Rows from block 3, named by matrix and row number. Each number is 50 + 15 x the weight over its row's rms, rounded and kept within 0 to 99. All counts start at 0. After the name is the row's rms in percent of the matrix's.
# convs2: project pointwise conv (model.blocks.3.convs.2.weight, 192x768x1), inputs 688-767
convs2.68 103:67 45 63 55 53 73 61 51 47 62 87 23 82 58 31 60 47 30 16 78 42 67 52 55 82 77 56 69 78 55 38 62 68 33 62 71 48 41 39 64 53 39 79 60 70 56 56 41 46 76 44 52 70 50 44 55 53 50 36 45 51 65 54 69 60 54 24 56 54 82 20 44 35 75 73 37 52 43 41 75
convs2.69 099:50 39 63 35 47 66 24 37 29 85 59 54 48 72 70 84 72 64 21 60 57 67 30 75 84 55 43 35 57 44 43 33 50 57 28 56 51 47 48 43 39 70 28 50 42 63 57 78 31 53 47 76 47 50 58 66 42 61 85 50 70 67 66 74 38 49 42 48 28 48 63 42 65 69 52 44 63 56 51 86
convs2.70 098:48 78 41 45 45 52 58 62 38 48 33 36 61 52 37 89 38 37 56 42 43 43 17 46 66 38 54 62 23 62 66 49 56 42 28 48 29 69 17 70 49 43 40 43 20 43 43 40 63 61 51 48 40 45 22 35 73 26 54 60 52 61 32 30 38 45 41 74 60 51 64 51 65 48 09 06 60 75 55 57
convs2.71 101:83 38 41 55 39 63 57 32 97 34 39 33 68 45 28 60 59 62 48 58 29 38 52 35 57 44 53 47 71 61 64 84 64 47 73 68 65 27 27 30 40 49 48 74 53 36 24 47 85 58 45 62 27 52 56 57 56 76 57 47 71 73 50 97 46 59 59 65 53 47 34 47 46 31 33 58 48 48 39 77
convs2.72 099:34 58 50 65 63 56 66 41 40 57 37 43 24 44 46 55 42 48 49 46 30 76 44 39 43 38 49 54 57 55 58 55 46 39 45 49 29 57 54 30 49 65 21 48 62 30 50 46 49 32 72 51 32 47 35 31 42 38 86 57 61 55 72 58 31 68 88 69 47 72 56 54 10 45 38 68 75 54 73 33
convs2.73 100:32 45 70 40 58 54 66 46 47 35 45 39 42 47 24 27 45 45 82 63 58 31 43 31 46 38 44 64 63 60 41 60 54 37 34 48 16 82 63 57 34 53 39 38 75 48 44 45 46 36 49 56 63 74 53 51 52 31 31 69 50 41 61 28 62 45 46 44 44 55 40 40 90 57 26 42 57 61 69 30
convs2.74 104:44 59 19 68 60 63 38 60 36 68 58 49 31 57 47 57 80 54 43 64 65 39 67 47 55 29 49 43 26 42 37 63 25 80 56 60 71 55 37 45 43 42 49 46 85 44 30 31 45 54 40 42 55 58 67 58 49 71 51 51 39 28 23 22 64 50 52 41 48 18 33 46 52 32 61 82 61 36 39 60
convs2.75 100:36 52 55 38 47 71 54 52 58 50 51 29 41 49 64 71 16 13 50 53 59 51 43 28 30 31 57 46 50 50 64 71 56 56 50 71 59 46 51 39 53 51 36 40 74 71 61 50 44 43 38 36 39 55 69 63 58 36 46 69 80 59 48 63 51 70 37 54 49 49 27 68 51 28 80 60 68 38 55 53
convs2.76 096:43 58 49 48 59 78 55 28 29 54 63 55 36 48 26 62 53 49 42 56 53 43 50 45 71 37 54 56 51 65 35 46 59 35 54 51 60 41 42 35 62 60 79 44 42 59 39 44 59 52 66 50 46 60 44 63 49 24 47 48 51 54 44 59 57 58 16 59 52 54 58 48 45 38 37 36 56 69 75 47
convs2.77 100:78 47 52 60 49 36 53 27 98 73 58 55 41 51 42 71 52 10 41 54 56 58 53 53 42 80 51 43 64 61 26 55 30 43 21 33 49 54 39 69 48 61 48 59 72 53 53 53 61 80 61 71 28 51 52 41 55 37 45 68 64 43 23 47 52 30 73 69 52 46 31 51 49 81 60 62 26 51 50 63
convs2.78 095:66 64 68 52 45 58 42 41 34 37 79 38 41 49 31 38 59 51 59 56 38 85 70 68 76 66 51 48 66 49 49 38 52 37 34 65 19 67 42 36 47 47 59 54 74 74 54 33 57 45 27 50 77 60 51 32 46 28 38 24 65 75 45 49 53 57 80 44 52 23 62 50 64 56 71 40 51 57 58 72
convs2.79 102:60 44 43 32 42 34 49 61 50 44 50 84 45 38 57 51 58 70 52 35 49 51 62 33 55 64 57 49 62 50 53 48 33 79 55 62 12 25 33 54 51 47 55 22 40 52 68 77 60 60 46 42 53 42 48 57 61 46 61 27 52 26 41 37 24 62 68 54 55 53 59 54 73 41 44 41 15 39 54 45
convs2.80 100:47 41 34 53 47 56 69 31 52 28 58 75 55 42 41 72 68 66 35 38 66 60 46 62 81 37 47 66 88 47 27 42 69 43 44 43 51 48 80 56 72 50 27 54 80 59 51 51 42 37 43 40 70 34 70 58 49 63 40 50 37 70 64 49 62 62 32 38 37 58 49 42 40 67 58 47 68 55 56 39
convs2.81 098:45 56 51 52 40 28 69 65 55 20 37 46 38 56 26 35 56 79 23 52 55 42 56 49 26 23 42 42 72 60 79 54 30 43 49 50 53 23 26 38 48 47 61 59 50 55 44 54 35 51 49 53 48 47 37 51 28 21 40 50 60 73 42 30 66 48 49 71 37 54 48 62 74 55 69 49 32 56 51 49
convs2.82 098:69 32 37 48 42 54 42 53 71 48 75 57 53 55 37 50 44 39 59 52 54 53 28 61 57 72 60 61 31 46 64 66 26 89 32 41 26 60 47 62 52 49 26 52 60 59 49 36 56 52 46 91 52 59 45 42 54 47 69 36 60 60 46 57 66 29 29 88 48 68 61 43 66 51 40 91 79 64 60 27
convs2.83 101:17 50 57 46 49 22 65 31 61 43 43 32 57 47 48 36 53 71 40 54 61 51 74 60 47 55 51 57 34 52 61 38 80 41 43 63 99 54 41 48 76 62 57 47 49 64 48 65 55 61 60 50 76 48 51 66 25 54 06 35 50 62 52 61 74 47 63 57 40 68 40 64 39 44 88 41 61 42 43 51
convs2.84 097:43 51 48 70 50 67 42 70 48 59 39 15 53 68 74 67 54 59 67 36 23 66 51 46 49 58 51 32 47 38 75 57 35 54 46 79 56 50 62 88 24 40 74 46 54 42 53 51 56 56 44 10 30 63 79 43 34 26 22 45 63 61 48 72 52 50 25 22 42 34 59 49 55 51 31 58 61 32 37 69
convs2.85 101:64 44 53 53 67 43 59 37 34 47 46 35 44 59 38 53 54 29 30 41 39 73 56 15 27 37 58 27 36 41 40 68 18 42 35 76 63 36 38 37 51 43 51 44 61 50 66 85 34 39 84 35 54 44 33 51 56 68 48 47 62 36 46 49 40 72 41 35 52 48 43 60 34 54 61 60 18 60 51 52
convs2.86 101:30 47 66 62 53 23 58 43 54 32 35 31 66 63 03 48 47 39 62 47 34 57 80 64 76 57 47 71 60 31 56 77 42 48 36 51 28 46 45 52 22 38 86 47 57 71 36 60 61 59 44 57 44 37 46 42 63 57 45 55 50 72 26 58 41 63 26 26 61 39 57 55 64 54 92 52 33 58 42 30
convs2.87 101:48 37 43 35 33 49 51 46 64 59 42 38 49 48 37 51 64 56 55 52 49 66 54 46 42 28 47 57 49 54 35 36 79 55 45 25 58 45 23 28 61 35 54 31 64 39 55 20 28 51 59 70 34 48 66 54 38 54 44 32 43 60 38 85 55 87 82 75 35 55 57 40 59 43 51 43 55 42 40 72
convs2.88 100:54 45 44 49 61 74 38 54 53 49 61 43 52 40 48 61 38 54 64 36 60 60 60 43 16 44 50 57 31 49 57 15 33 56 56 57 52 48 61 78 45 53 90 49 44 39 47 39 81 27 49 61 72 65 46 52 47 30 99 56 53 31 52 76 49 60 57 53 60 38 51 40 52 65 68 39 36 34 50 77
convs2.89 100:46 41 51 51 53 31 59 51 38 38 58 50 34 51 34 58 44 28 18 55 30 31 48 55 51 50 49 54 94 56 26 46 81 62 47 57 17 50 72 17 57 38 32 59 47 44 42 40 53 76 71 34 07 57 73 40 51 39 49 53 52 45 59 27 53 43 62 47 48 34 75 33 42 58 48 26 70 38 56 15
convs2.90 094:52 63 54 50 36 51 39 60 96 73 73 42 69 22 43 29 78 58 63 53 26 54 70 60 50 64 48 37 45 42 52 40 46 92 37 53 57 42 39 33 57 47 61 32 40 39 47 45 72 54 46 76 47 68 29 43 49 50 30 60 56 67 43 56 55 40 54 53 65 49 55 48 34 23 79 26 48 47 43 28
convs2.91 105:26 58 62 43 56 76 77 52 44 36 39 39 41 67 34 76 33 30 57 45 54 63 53 62 26 64 45 70 46 71 67 60 34 73 57 71 55 57 54 37 72 67 76 47 33 50 49 71 44 62 50 68 67 43 41 58 63 46 60 51 40 40 35 43 40 60 35 50 48 71 68 42 49 57 27 36 32 42 34 60
convs2.92 098:30 47 48 66 47 50 47 38 72 52 57 51 45 75 30 15 23 38 53 34 46 68 59 44 84 59 60 62 33 40 80 40 30 58 29 30 21 63 48 62 44 62 66 42 17 27 43 47 54 38 52 60 50 32 44 44 38 58 58 59 51 58 44 63 50 33 34 56 58 84 50 74 35 79 29 46 89 46 55 63
convs2.93 096:57 60 39 82 27 54 34 70 61 54 48 51 46 44 30 65 66 68 72 36 35 15 59 28 50 52 47 53 71 51 57 38 40 52 44 40 56 62 39 52 57 21 51 66 26 41 61 53 37 43 51 54 73 57 63 49 45 49 46 38 63 57 47 54 48 50 43 56 70 35 36 38 62 46 42 31 53 48 49 38
convs2.94 101:54 46 40 36 44 43 63 62 49 14 19 52 58 53 56 79 67 30 62 33 34 37 29 35 41 33 51 50 70 39 52 54 61 56 93 40 36 52 34 54 71 62 42 48 48 61 55 30 68 48 29 46 57 53 43 43 41 33 42 46 55 66 48 80 69 54 49 33 30 23 37 32 17 30 35 32 48 58 58 78
convs2.95 096:48 45 32 39 50 52 23 44 44 46 60 66 64 49 28 81 36 52 59 64 21 36 42 20 40 48 50 50 54 58 32 59 47 55 61 43 67 46 42 46 75 31 95 36 41 52 31 45 60 45 35 64 41 78 14 47 48 38 28 78 50 52 44 43 47 28 41 60 60 63 23 51 28 76 31 24 33 53 35 37
convs2.96 104:67 43 67 36 32 41 65 50 45 27 53 39 48 41 16 31 23 53 61 68 46 60 46 54 60 46 46 55 99 57 42 75 88 45 49 31 16 50 58 75 76 41 67 49 52 53 32 37 53 19 43 69 63 59 53 45 48 62 60 49 51 45 58 41 57 41 59 44 75 41 62 61 35 41 65 34 77 47 44 49
convs2.97 097:77 21 48 65 46 19 65 42 26 40 51 56 40 55 22 51 45 71 50 53 64 45 62 66 70 28 48 46 74 62 72 64 75 43 49 61 66 46 52 57 68 45 44 50 69 49 47 56 27 58 53 49 42 42 73 53 46 42 10 37 41 78 46 38 59 40 57 25 55 78 63 51 47 27 59 85 27 57 13 51
convs2.98 097:65 46 65 32 51 99 48 38 55 66 59 39 76 48 45 64 53 30 20 57 14 51 60 35 74 33 46 51 71 51 67 63 47 54 49 63 22 57 47 19 48 31 68 48 66 58 64 51 68 43 54 48 19 42 62 67 36 27 25 41 50 78 54 66 59 60 70 42 65 45 47 46 48 38 54 27 28 54 44 33
convs2.99 101:66 47 55 69 49 32 48 68 54 42 44 32 51 34 70 55 72 61 29 40 50 56 42 26 56 90 51 49 40 46 31 46 45 31 49 88 36 41 86 23 62 38 58 62 83 61 50 58 39 49 53 78 48 38 83 44 42 58 53 60 17 52 49 49 50 51 70 54 48 56 40 50 55 84 93 36 47 69 50 95
convs2.100 096:73 48 35 48 54 43 35 54 76 21 58 55 68 49 44 02 44 61 47 43 39 28 49 45 47 34 59 58 61 34 53 34 55 37 41 56 40 44 66 56 34 38 39 56 62 48 68 42 50 46 64 54 39 68 52 55 50 46 56 46 45 59 42 64 62 16 57 45 45 41 43 35 63 24 44 49 63 75 70 64
convs2.101 099:34 29 65 28 57 57 49 69 71 36 33 47 36 48 36 58 57 39 34 50 31 60 64 58 36 40 54 57 56 44 29 18 58 19 48 24 47 24 70 39 86 45 62 67 30 56 60 29 71 60 57 19 60 46 45 59 64 74 46 41 57 56 51 39 43 59 45 51 33 58 42 50 54 66 32 50 53 33 18 19
convs2.102 094:36 79 35 40 63 55 36 60 59 49 32 54 48 47 40 87 43 57 55 64 16 76 75 59 34 47 50 41 59 52 51 45 45 61 52 52 50 42 53 20 53 51 59 55 46 72 56 56 37 61 61 41 70 49 61 49 61 25 46 55 54 69 41 63 52 76 65 23 60 55 79 52 60 62 56 51 49 34 31 52
convs2.103 104:51 56 65 57 43 56 60 62 12 75 52 43 45 44 56 52 47 71 40 40 43 35 54 23 47 44 52 50 54 31 39 61 21 37 48 60 42 56 36 39 35 44 65 43 75 55 46 37 67 58 39 58 60 67 44 62 45 71 19 41 63 30 43 53 53 49 33 49 64 72 21 41 29 47 40 63 62 51 62 86
convs2.104 098:53 41 49 53 50 43 61 62 58 67 53 75 51 66 50 00 59 27 62 64 24 75 80 57 37 52 56 49 48 39 46 58 46 40 61 60 42 61 41 02 50 59 91 53 55 45 55 75 54 46 54 41 82 67 77 39 66 31 82 56 62 63 66 84 54 25 36 67 51 39 56 67 59 47 24 52 72 53 70 72
convs2.105 101:45 61 68 57 49 87 35 70 31 49 38 38 45 53 20 66 40 64 24 35 35 47 33 19 55 44 51 46 60 41 43 30 36 51 51 51 71 48 56 42 40 65 20 57 82 55 52 66 53 50 52 60 84 37 49 58 48 53 27 46 50 57 40 69 70 56 51 51 42 45 61 57 43 37 40 43 55 53 66 59
convs2.106 099:16 35 43 48 49 64 42 51 64 56 42 45 77 43 44 49 25 23 43 59 44 48 45 73 56 63 57 54 53 56 59 42 65 37 59 54 66 23 63 54 67 48 66 56 15 48 55 51 69 49 50 50 30 58 41 55 57 37 26 49 45 65 39 56 54 28 43 53 28 58 24 48 49 42 48 25 58 53 24 32
convs2.107 106:64 42 50 41 64 35 44 59 35 37 51 50 58 54 34 59 46 53 12 44 61 70 41 29 52 64 38 51 72 80 54 29 54 36 54 54 38 38 56 65 63 47 50 36 71 63 65 35 65 76 64 57 71 56 27 53 48 57 89 42 62 53 27 53 21 75 05 11 68 69 43 49 44 31 62 43 55 35 40 51
convs2.108 104:07 60 75 72 28 67 67 37 73 59 47 63 58 53 62 50 62 41 55 57 59 76 39 43 58 73 47 41 49 09 44 56 41 48 47 40 69 36 54 88 52 57 66 67 46 70 67 43 70 38 28 80 62 51 45 32 58 68 21 58 51 44 67 42 46 32 29 50 66 48 58 33 50 75 54 70 34 60 32 56
convs2.109 101:17 50 60 63 37 62 47 40 73 38 38 47 61 67 34 38 74 70 55 58 62 47 67 71 57 51 53 57 38 63 50 48 72 57 62 50 74 55 72 33 36 42 67 62 46 48 51 50 57 51 44 27 63 38 61 36 47 50 63 33 52 41 27 52 59 57 45 66 55 29 89 71 44 55 42 33 63 65 59 61
convs2.110 101:39 43 34 58 57 46 35 60 30 63 61 42 73 45 44 82 52 74 76 44 45 48 64 48 26 49 57 25 39 49 42 52 33 73 63 61 34 32 56 16 50 56 00 32 39 47 45 39 63 37 56 43 32 41 68 60 38 43 90 47 58 60 55 39 48 52 34 57 42 50 44 39 62 37 26 38 53 46 38 31
convs2.111 105:31 55 51 59 29 56 78 46 69 35 57 44 37 47 48 41 12 30 51 49 70 57 72 43 57 57 40 42 66 63 22 47 50 47 33 68 68 58 56 28 85 56 68 49 56 55 61 51 55 71 61 54 55 40 95 27 31 28 34 50 56 52 50 37 70 54 98 56 43 72 67 66 34 52 54 56 54 61 60 35
convs2.112 101:63 70 59 42 54 89 71 53 49 61 49 62 35 55 32 52 37 53 58 57 46 42 36 53 55 55 45 54 66 57 66 44 01 58 44 55 56 78 68 52 54 50 59 43 77 72 53 58 67 39 45 48 48 57 85 48 46 34 20 64 35 44 33 43 30 53 81 41 51 79 48 52 29 52 53 47 70 23 48 04
convs2.113 096:83 48 47 53 46 57 39 61 45 61 53 60 41 57 42 79 60 34 26 63 47 45 57 53 44 53 50 40 10 63 53 67 40 48 50 43 49 31 70 70 46 52 68 41 37 47 84 90 46 40 26 86 29 31 46 46 60 46 20 56 42 64 62 62 68 56 32 37 67 65 55 61 45 53 54 22 24 51 63 68
convs2.114 101:51 64 39 38 66 59 63 63 52 75 48 33 41 47 73 83 46 57 57 51 94 40 58 09 51 49 50 57 25 71 56 42 29 40 57 40 45 67 46 48 55 67 61 66 55 52 46 42 41 42 51 42 24 42 49 54 50 32 49 47 46 57 34 30 31 65 70 72 51 99 36 38 51 48 61 30 81 44 46 53
convs2.115 105:99 73 43 64 58 32 14 57 66 73 51 64 68 64 67 20 53 43 81 60 12 57 79 33 51 46 52 54 30 53 68 56 66 64 56 29 16 33 72 58 51 63 11 40 46 47 40 56 75 51 50 63 36 55 54 57 48 28 42 28 22 38 50 74 70 48 57 60 44 58 25 42 61 62 38 56 37 57 71 55
convs2.116 098:28 45 54 38 54 21 38 35 71 79 83 45 36 31 42 62 59 50 48 34 38 66 39 30 33 74 51 44 34 59 50 56 47 33 73 64 31 25 39 36 57 47 61 39 50 75 34 49 48 64 56 59 50 33 47 59 65 63 61 54 50 78 62 52 87 31 19 65 44 36 44 44 52 58 82 50 83 53 70 48
convs2.117 100:58 51 48 41 47 78 44 47 47 40 55 35 32 64 31 39 66 48 39 40 56 48 55 65 63 70 51 40 47 75 62 35 45 39 55 75 74 56 70 42 46 61 76 32 56 55 29 58 43 53 53 68 54 57 33 50 75 62 25 78 40 47 49 50 79 71 65 54 25 55 57 53 21 42 56 24 50 52 72 67
convs2.118 098:56 52 58 26 63 69 43 39 51 40 58 34 59 48 68 84 28 20 55 55 00 79 36 51 56 73 50 52 60 48 30 63 34 63 46 37 73 40 65 56 78 46 26 45 76 36 54 66 73 43 32 30 39 32 63 55 24 57 81 51 51 74 60 55 44 47 85 57 69 45 40 66 40 54 35 47 43 48 55 57
convs2.119 098:80 79 38 64 56 64 61 38 34 68 31 57 56 32 39 42 48 82 55 47 60 52 45 37 52 32 52 42 37 51 68 54 56 52 57 67 15 58 43 55 41 62 37 52 76 27 43 47 40 40 38 49 62 77 39 42 35 56 70 45 56 56 36 61 36 43 27 47 32 58 27 49 54 39 45 67 57 56 31 62
convs2.120 100:29 45 59 30 50 56 79 29 47 70 60 48 51 63 71 12 72 63 85 52 63 49 58 58 41 52 46 39 48 38 64 57 41 64 66 44 65 67 58 84 40 52 53 48 43 32 70 36 41 45 47 33 39 60 71 59 40 41 58 60 64 62 48 22 52 74 63 46 35 52 27 55 55 67 50 55 24 23 51 24
convs2.121 095:59 33 38 62 60 12 40 56 35 34 46 47 47 52 14 52 60 36 92 56 38 45 28 32 75 57 42 58 57 71 49 35 40 50 53 65 65 55 61 43 44 49 65 49 58 53 60 39 35 59 47 50 53 40 71 43 49 56 45 53 43 68 54 50 55 38 51 42 63 72 33 41 09 67 25 73 81 52 66 79
convs2.122 101:24 51 48 27 68 49 57 54 53 55 82 37 33 25 19 49 49 41 43 41 38 73 61 80 49 70 53 33 66 64 37 56 67 59 63 46 55 40 80 50 44 40 55 30 68 46 51 50 53 52 52 36 55 56 50 32 38 61 57 56 50 62 47 42 72 63 37 26 48 31 15 64 52 81 42 16 49 49 58 21
convs2.123 106:52 50 57 55 57 20 30 74 70 60 65 54 58 65 59 24 55 29 68 57 50 57 67 12 61 44 47 62 75 55 62 58 28 63 48 50 37 63 44 91 37 43 51 44 33 66 53 48 82 46 61 31 43 45 11 56 61 56 44 50 31 79 52 64 50 29 47 65 59 44 47 51 40 45 45 40 42 62 72 48
convs2.124 101:56 32 40 43 30 74 74 33 76 48 45 62 74 42 62 62 46 62 54 49 35 53 35 52 30 39 58 50 99 55 50 31 48 63 49 37 55 55 71 69 39 57 51 59 22 56 50 60 62 68 48 73 66 46 52 48 47 54 61 48 49 62 66 47 67 45 42 43 59 54 53 49 59 48 71 60 56 48 20 56
convs2.125 101:12 45 63 54 61 26 74 44 27 50 61 52 71 44 59 62 49 59 31 30 51 52 45 39 34 83 46 37 32 49 18 57 49 69 44 65 40 95 63 77 59 38 43 59 52 40 44 65 44 40 49 51 27 53 62 68 50 47 30 71 42 63 62 58 52 46 45 38 21 40 66 56 42 49 61 38 50 57 52 55
convs2.126 098:55 88 41 47 57 66 35 53 86 58 44 57 35 57 34 00 44 32 37 37 72 73 44 31 32 35 50 43 21 41 26 57 40 49 50 44 45 54 72 46 39 51 40 51 26 20 35 24 70 41 49 52 54 50 80 63 39 19 90 63 59 51 39 49 41 63 69 23 50 52 52 57 49 23 11 52 38 38 34 58
convs2.127 094:52 28 48 66 58 52 57 36 57 58 65 53 32 53 33 28 56 27 50 44 58 53 53 70 80 67 51 48 55 60 52 60 28 46 51 49 41 66 44 71 66 44 54 47 67 40 72 21 49 66 27 31 78 62 78 48 55 52 64 35 64 27 56 64 25 38 68 84 42 65 71 57 35 44 54 68 47 43 56 59
convs2.128 105:41 58 12 61 56 71 65 56 68 50 57 50 37 48 53 69 38 16 58 49 20 14 49 56 65 62 48 57 60 52 46 52 58 53 28 32 59 55 47 42 52 58 12 54 44 51 45 59 28 85 68 78 83 60 62 36 52 60 46 58 62 16 58 45 43 70 31 60 31 68 61 54 63 52 26 49 25 52 38 99
convs2.129 105:41 50 68 55 64 72 54 40 75 37 13 57 50 49 49 42 40 46 57 36 33 30 46 76 21 10 59 59 80 37 54 65 45 27 58 41 57 72 44 45 57 64 69 53 70 47 47 51 65 45 27 25 58 55 66 58 57 54 55 64 54 31 29 52 50 35 50 34 47 61 49 45 44 73 58 44 52 45 33 52
convs2.130 100:39 52 44 38 52 38 23 48 58 31 60 55 35 48 24 44 40 56 60 36 69 41 40 38 47 80 44 46 43 60 48 33 48 37 57 49 58 56 40 73 50 48 80 62 51 43 66 29 53 51 43 62 15 51 41 40 42 57 62 56 41 44 50 54 63 51 78 17 52 45 55 39 41 45 41 49 57 42 44 83
convs2.131 101:50 41 50 63 65 50 34 38 31 62 59 60 63 40 68 21 91 45 57 84 32 43 51 24 46 76 58 47 74 44 55 35 72 51 34 36 47 73 40 17 63 44 79 59 30 25 51 29 54 69 48 53 78 40 23 49 56 35 58 55 37 46 53 41 23 50 40 41 68 46 53 54 38 61 20 88 57 22 28 47
convs2.132 099:47 43 54 74 61 24 68 52 32 40 34 51 42 43 50 66 38 63 99 70 56 26 32 47 62 19 53 55 55 40 66 45 40 50 63 50 29 68 62 49 61 42 59 45 36 56 34 30 17 43 43 57 53 42 32 54 42 35 27 75 48 69 59 61 65 45 40 41 23 56 41 40 44 52 35 51 39 46 70 64
convs2.133 101:58 47 52 70 50 69 70 55 39 17 23 45 32 46 60 52 29 65 55 47 26 49 42 59 45 66 51 59 92 37 57 49 56 60 38 56 30 43 56 48 42 48 67 48 66 50 27 37 57 64 51 32 66 57 20 47 47 62 37 67 34 49 62 24 61 51 31 80 57 68 25 48 47 50 32 74 79 62 44 75
convs2.134 103:57 40 41 43 64 58 34 49 75 54 71 10 60 43 44 28 35 81 75 41 56 63 68 13 58 59 52 53 05 56 63 79 60 73 35 54 51 46 56 99 52 67 63 44 29 53 62 41 43 50 47 69 52 56 16 74 50 34 32 58 42 50 28 41 60 77 22 51 53 52 31 42 38 45 38 64 63 55 23 51
convs2.135 098:67 40 30 37 60 66 53 37 49 45 51 52 57 49 25 43 50 72 77 35 76 38 73 60 41 69 64 43 58 36 58 56 51 52 32 12 84 38 47 53 27 47 69 58 56 30 23 31 48 22 51 41 41 57 31 55 44 43 28 54 54 41 24 30 41 49 47 47 60 49 63 50 60 28 22 53 36 52 45 45
convs2.136 102:51 35 65 49 34 42 52 29 48 61 41 66 38 46 24 49 38 24 72 32 40 58 44 64 47 46 59 41 59 55 49 42 02 53 70 26 51 31 68 46 42 62 11 62 56 32 46 64 45 67 74 71 44 58 22 58 55 49 74 54 28 25 46 15 59 57 50 49 35 52 28 48 63 39 60 42 40 46 59 61
convs2.137 102:80 58 59 43 38 34 43 54 57 45 46 59 48 72 52 32 40 39 66 56 49 36 59 29 53 37 50 41 34 71 47 49 61 48 38 56 72 29 74 64 57 64 54 43 39 35 43 45 27 32 52 48 58 47 69 60 50 53 66 44 65 62 61 62 51 42 31 66 64 64 49 54 40 41 29 48 66 49 00 51
convs2.138 097:63 50 61 39 60 64 60 66 45 35 66 54 57 58 64 34 48 55 73 45 55 51 47 77 57 36 57 31 77 43 33 41 54 49 45 55 47 87 61 81 66 43 48 46 43 55 61 43 48 44 63 29 71 58 43 50 45 58 39 52 56 76 61 33 61 35 94 45 59 30 59 53 74 39 44 61 92 51 36 43
convs2.139 101:46 48 31 64 62 52 56 63 45 54 60 56 57 60 51 63 54 48 44 48 59 69 54 48 41 65 55 48 49 31 76 51 60 42 30 45 56 60 50 93 58 44 00 39 43 31 69 70 53 46 44 53 48 23 29 69 48 41 19 74 55 32 55 50 35 59 37 54 40 49 91 51 78 69 42 60 79 29 67 60
convs2.140 098:34 56 50 59 64 46 19 63 39 48 50 40 57 50 45 34 51 58 35 38 66 59 66 34 42 67 51 49 63 38 64 58 77 38 66 68 82 31 67 54 62 44 52 49 80 66 63 33 28 65 31 40 03 32 44 55 57 46 30 35 34 46 32 40 65 26 47 49 43 37 60 58 54 44 56 70 34 25 63 00
convs2.141 103:31 61 51 39 48 51 44 69 74 37 41 47 46 78 42 75 60 62 76 46 65 56 70 56 79 58 49 48 52 51 58 41 40 77 52 71 62 35 52 57 27 50 28 43 80 42 54 62 54 62 24 42 28 32 26 23 47 28 63 59 41 64 47 46 44 50 61 34 36 55 62 61 57 48 65 49 31 65 49 67
convs2.142 101:55 66 61 69 55 73 47 63 70 23 45 57 77 38 45 53 20 40 58 49 43 40 49 66 77 99 45 56 59 62 68 39 58 51 40 34 26 70 40 58 61 48 78 35 48 22 43 38 63 43 57 42 75 62 41 44 44 59 37 38 45 50 32 43 65 42 74 46 68 75 60 44 58 53 55 41 63 67 38 50
convs2.143 099:57 65 26 30 53 43 61 31 28 43 57 41 85 56 46 66 72 46 80 39 45 58 41 38 63 63 56 48 49 50 17 78 70 52 39 59 76 49 58 54 43 44 60 39 42 72 54 46 72 35 47 38 52 51 17 52 32 41 62 26 56 34 43 48 32 46 62 62 48 48 87 52 53 68 38 78 38 45 60 35
convs2.144 098:45 54 70 34 40 49 62 48 59 37 30 78 69 47 23 00 59 29 99 49 69 40 63 49 55 18 59 35 61 43 51 51 44 47 60 53 25 55 55 28 47 48 74 19 35 61 36 53 64 53 32 48 39 58 48 57 52 41 62 55 46 35 31 33 60 41 62 42 48 60 43 59 48 53 29 37 69 43 29 58
convs2.145 105:23 36 32 45 54 35 53 53 58 40 47 17 44 43 61 54 60 70 10 47 72 43 39 39 58 70 48 38 49 46 13 58 54 71 63 53 42 63 43 53 44 39 64 52 55 56 55 59 16 61 48 70 33 61 61 45 37 31 67 44 36 67 36 67 54 53 63 54 63 32 65 68 58 61 49 22 71 44 51 61
convs2.146 099:39 56 40 46 43 47 28 69 43 37 56 51 74 27 74 50 68 65 47 29 84 44 56 59 68 57 58 39 84 68 58 64 88 26 54 75 40 23 49 39 51 58 61 51 51 65 50 42 64 42 58 40 25 53 49 34 60 46 31 71 38 70 56 33 71 60 91 58 61 35 63 58 38 85 63 55 60 51 65 38
convs2.147 101:45 24 59 38 48 26 66 31 40 70 59 38 62 70 46 46 65 48 74 61 50 61 40 45 17 35 51 46 35 42 44 41 27 55 69 35 30 56 59 74 40 48 25 43 00 56 38 43 44 53 47 45 78 38 38 64 54 20 99 42 42 74 78 69 22 51 40 65 45 49 74 64 60 46 47 38 26 47 64 99
convs2.148 099:47 58 21 35 52 48 26 66 40 50 39 55 59 64 43 35 25 51 59 61 61 46 53 37 58 44 43 46 44 56 36 28 73 68 79 49 52 39 59 49 36 28 91 44 54 45 68 24 47 46 47 61 27 55 51 48 48 50 51 73 51 20 47 26 49 50 73 33 61 41 47 42 53 48 28 41 53 36 33 10
convs2.149 101:79 85 33 54 52 73 80 46 53 38 28 54 46 77 52 43 29 35 18 67 08 32 52 61 30 39 59 46 54 53 41 69 27 48 58 55 24 45 52 67 28 51 45 36 58 71 61 66 71 44 38 30 37 77 48 65 57 66 45 61 36 62 58 37 55 50 74 39 21 35 51 54 57 49 52 62 41 29 48 67
convs2.150 102:66 42 56 49 44 43 36 48 93 51 66 52 59 26 63 54 57 52 28 64 76 22 71 47 32 49 48 44 99 72 61 69 52 68 33 38 24 44 30 69 67 55 25 37 30 50 29 37 50 61 48 53 42 44 55 39 28 45 81 54 48 62 39 44 53 31 76 42 37 66 36 58 54 57 83 81 68 43 35 56
convs2.151 098:33 26 41 41 54 44 61 36 46 63 47 50 45 37 67 45 61 42 33 49 43 61 44 31 51 38 41 29 72 39 53 60 62 68 64 43 65 61 49 43 46 49 42 49 44 42 55 71 44 45 50 61 18 65 33 56 26 34 32 45 32 47 47 66 53 53 40 52 41 29 62 62 42 23 46 43 63 38 40 77
convs2.152 101:53 74 79 47 38 45 32 39 40 27 77 53 47 36 51 57 39 43 38 29 43 40 45 71 27 29 56 57 17 87 30 54 32 37 59 60 69 77 61 81 59 39 52 74 59 51 39 52 26 51 49 52 31 46 60 44 44 35 45 60 38 48 59 65 57 37 47 69 61 52 43 48 62 68 07 20 73 63 57 57
convs2.153 100:60 35 61 37 54 85 69 61 20 66 83 61 63 56 45 96 55 41 47 40 86 56 61 41 57 50 53 42 86 62 69 51 71 58 41 61 57 46 57 32 60 39 50 45 74 79 11 37 51 55 44 23 90 51 28 42 40 46 70 54 47 24 34 54 49 51 51 48 89 35 61 56 49 75 46 42 67 51 63 35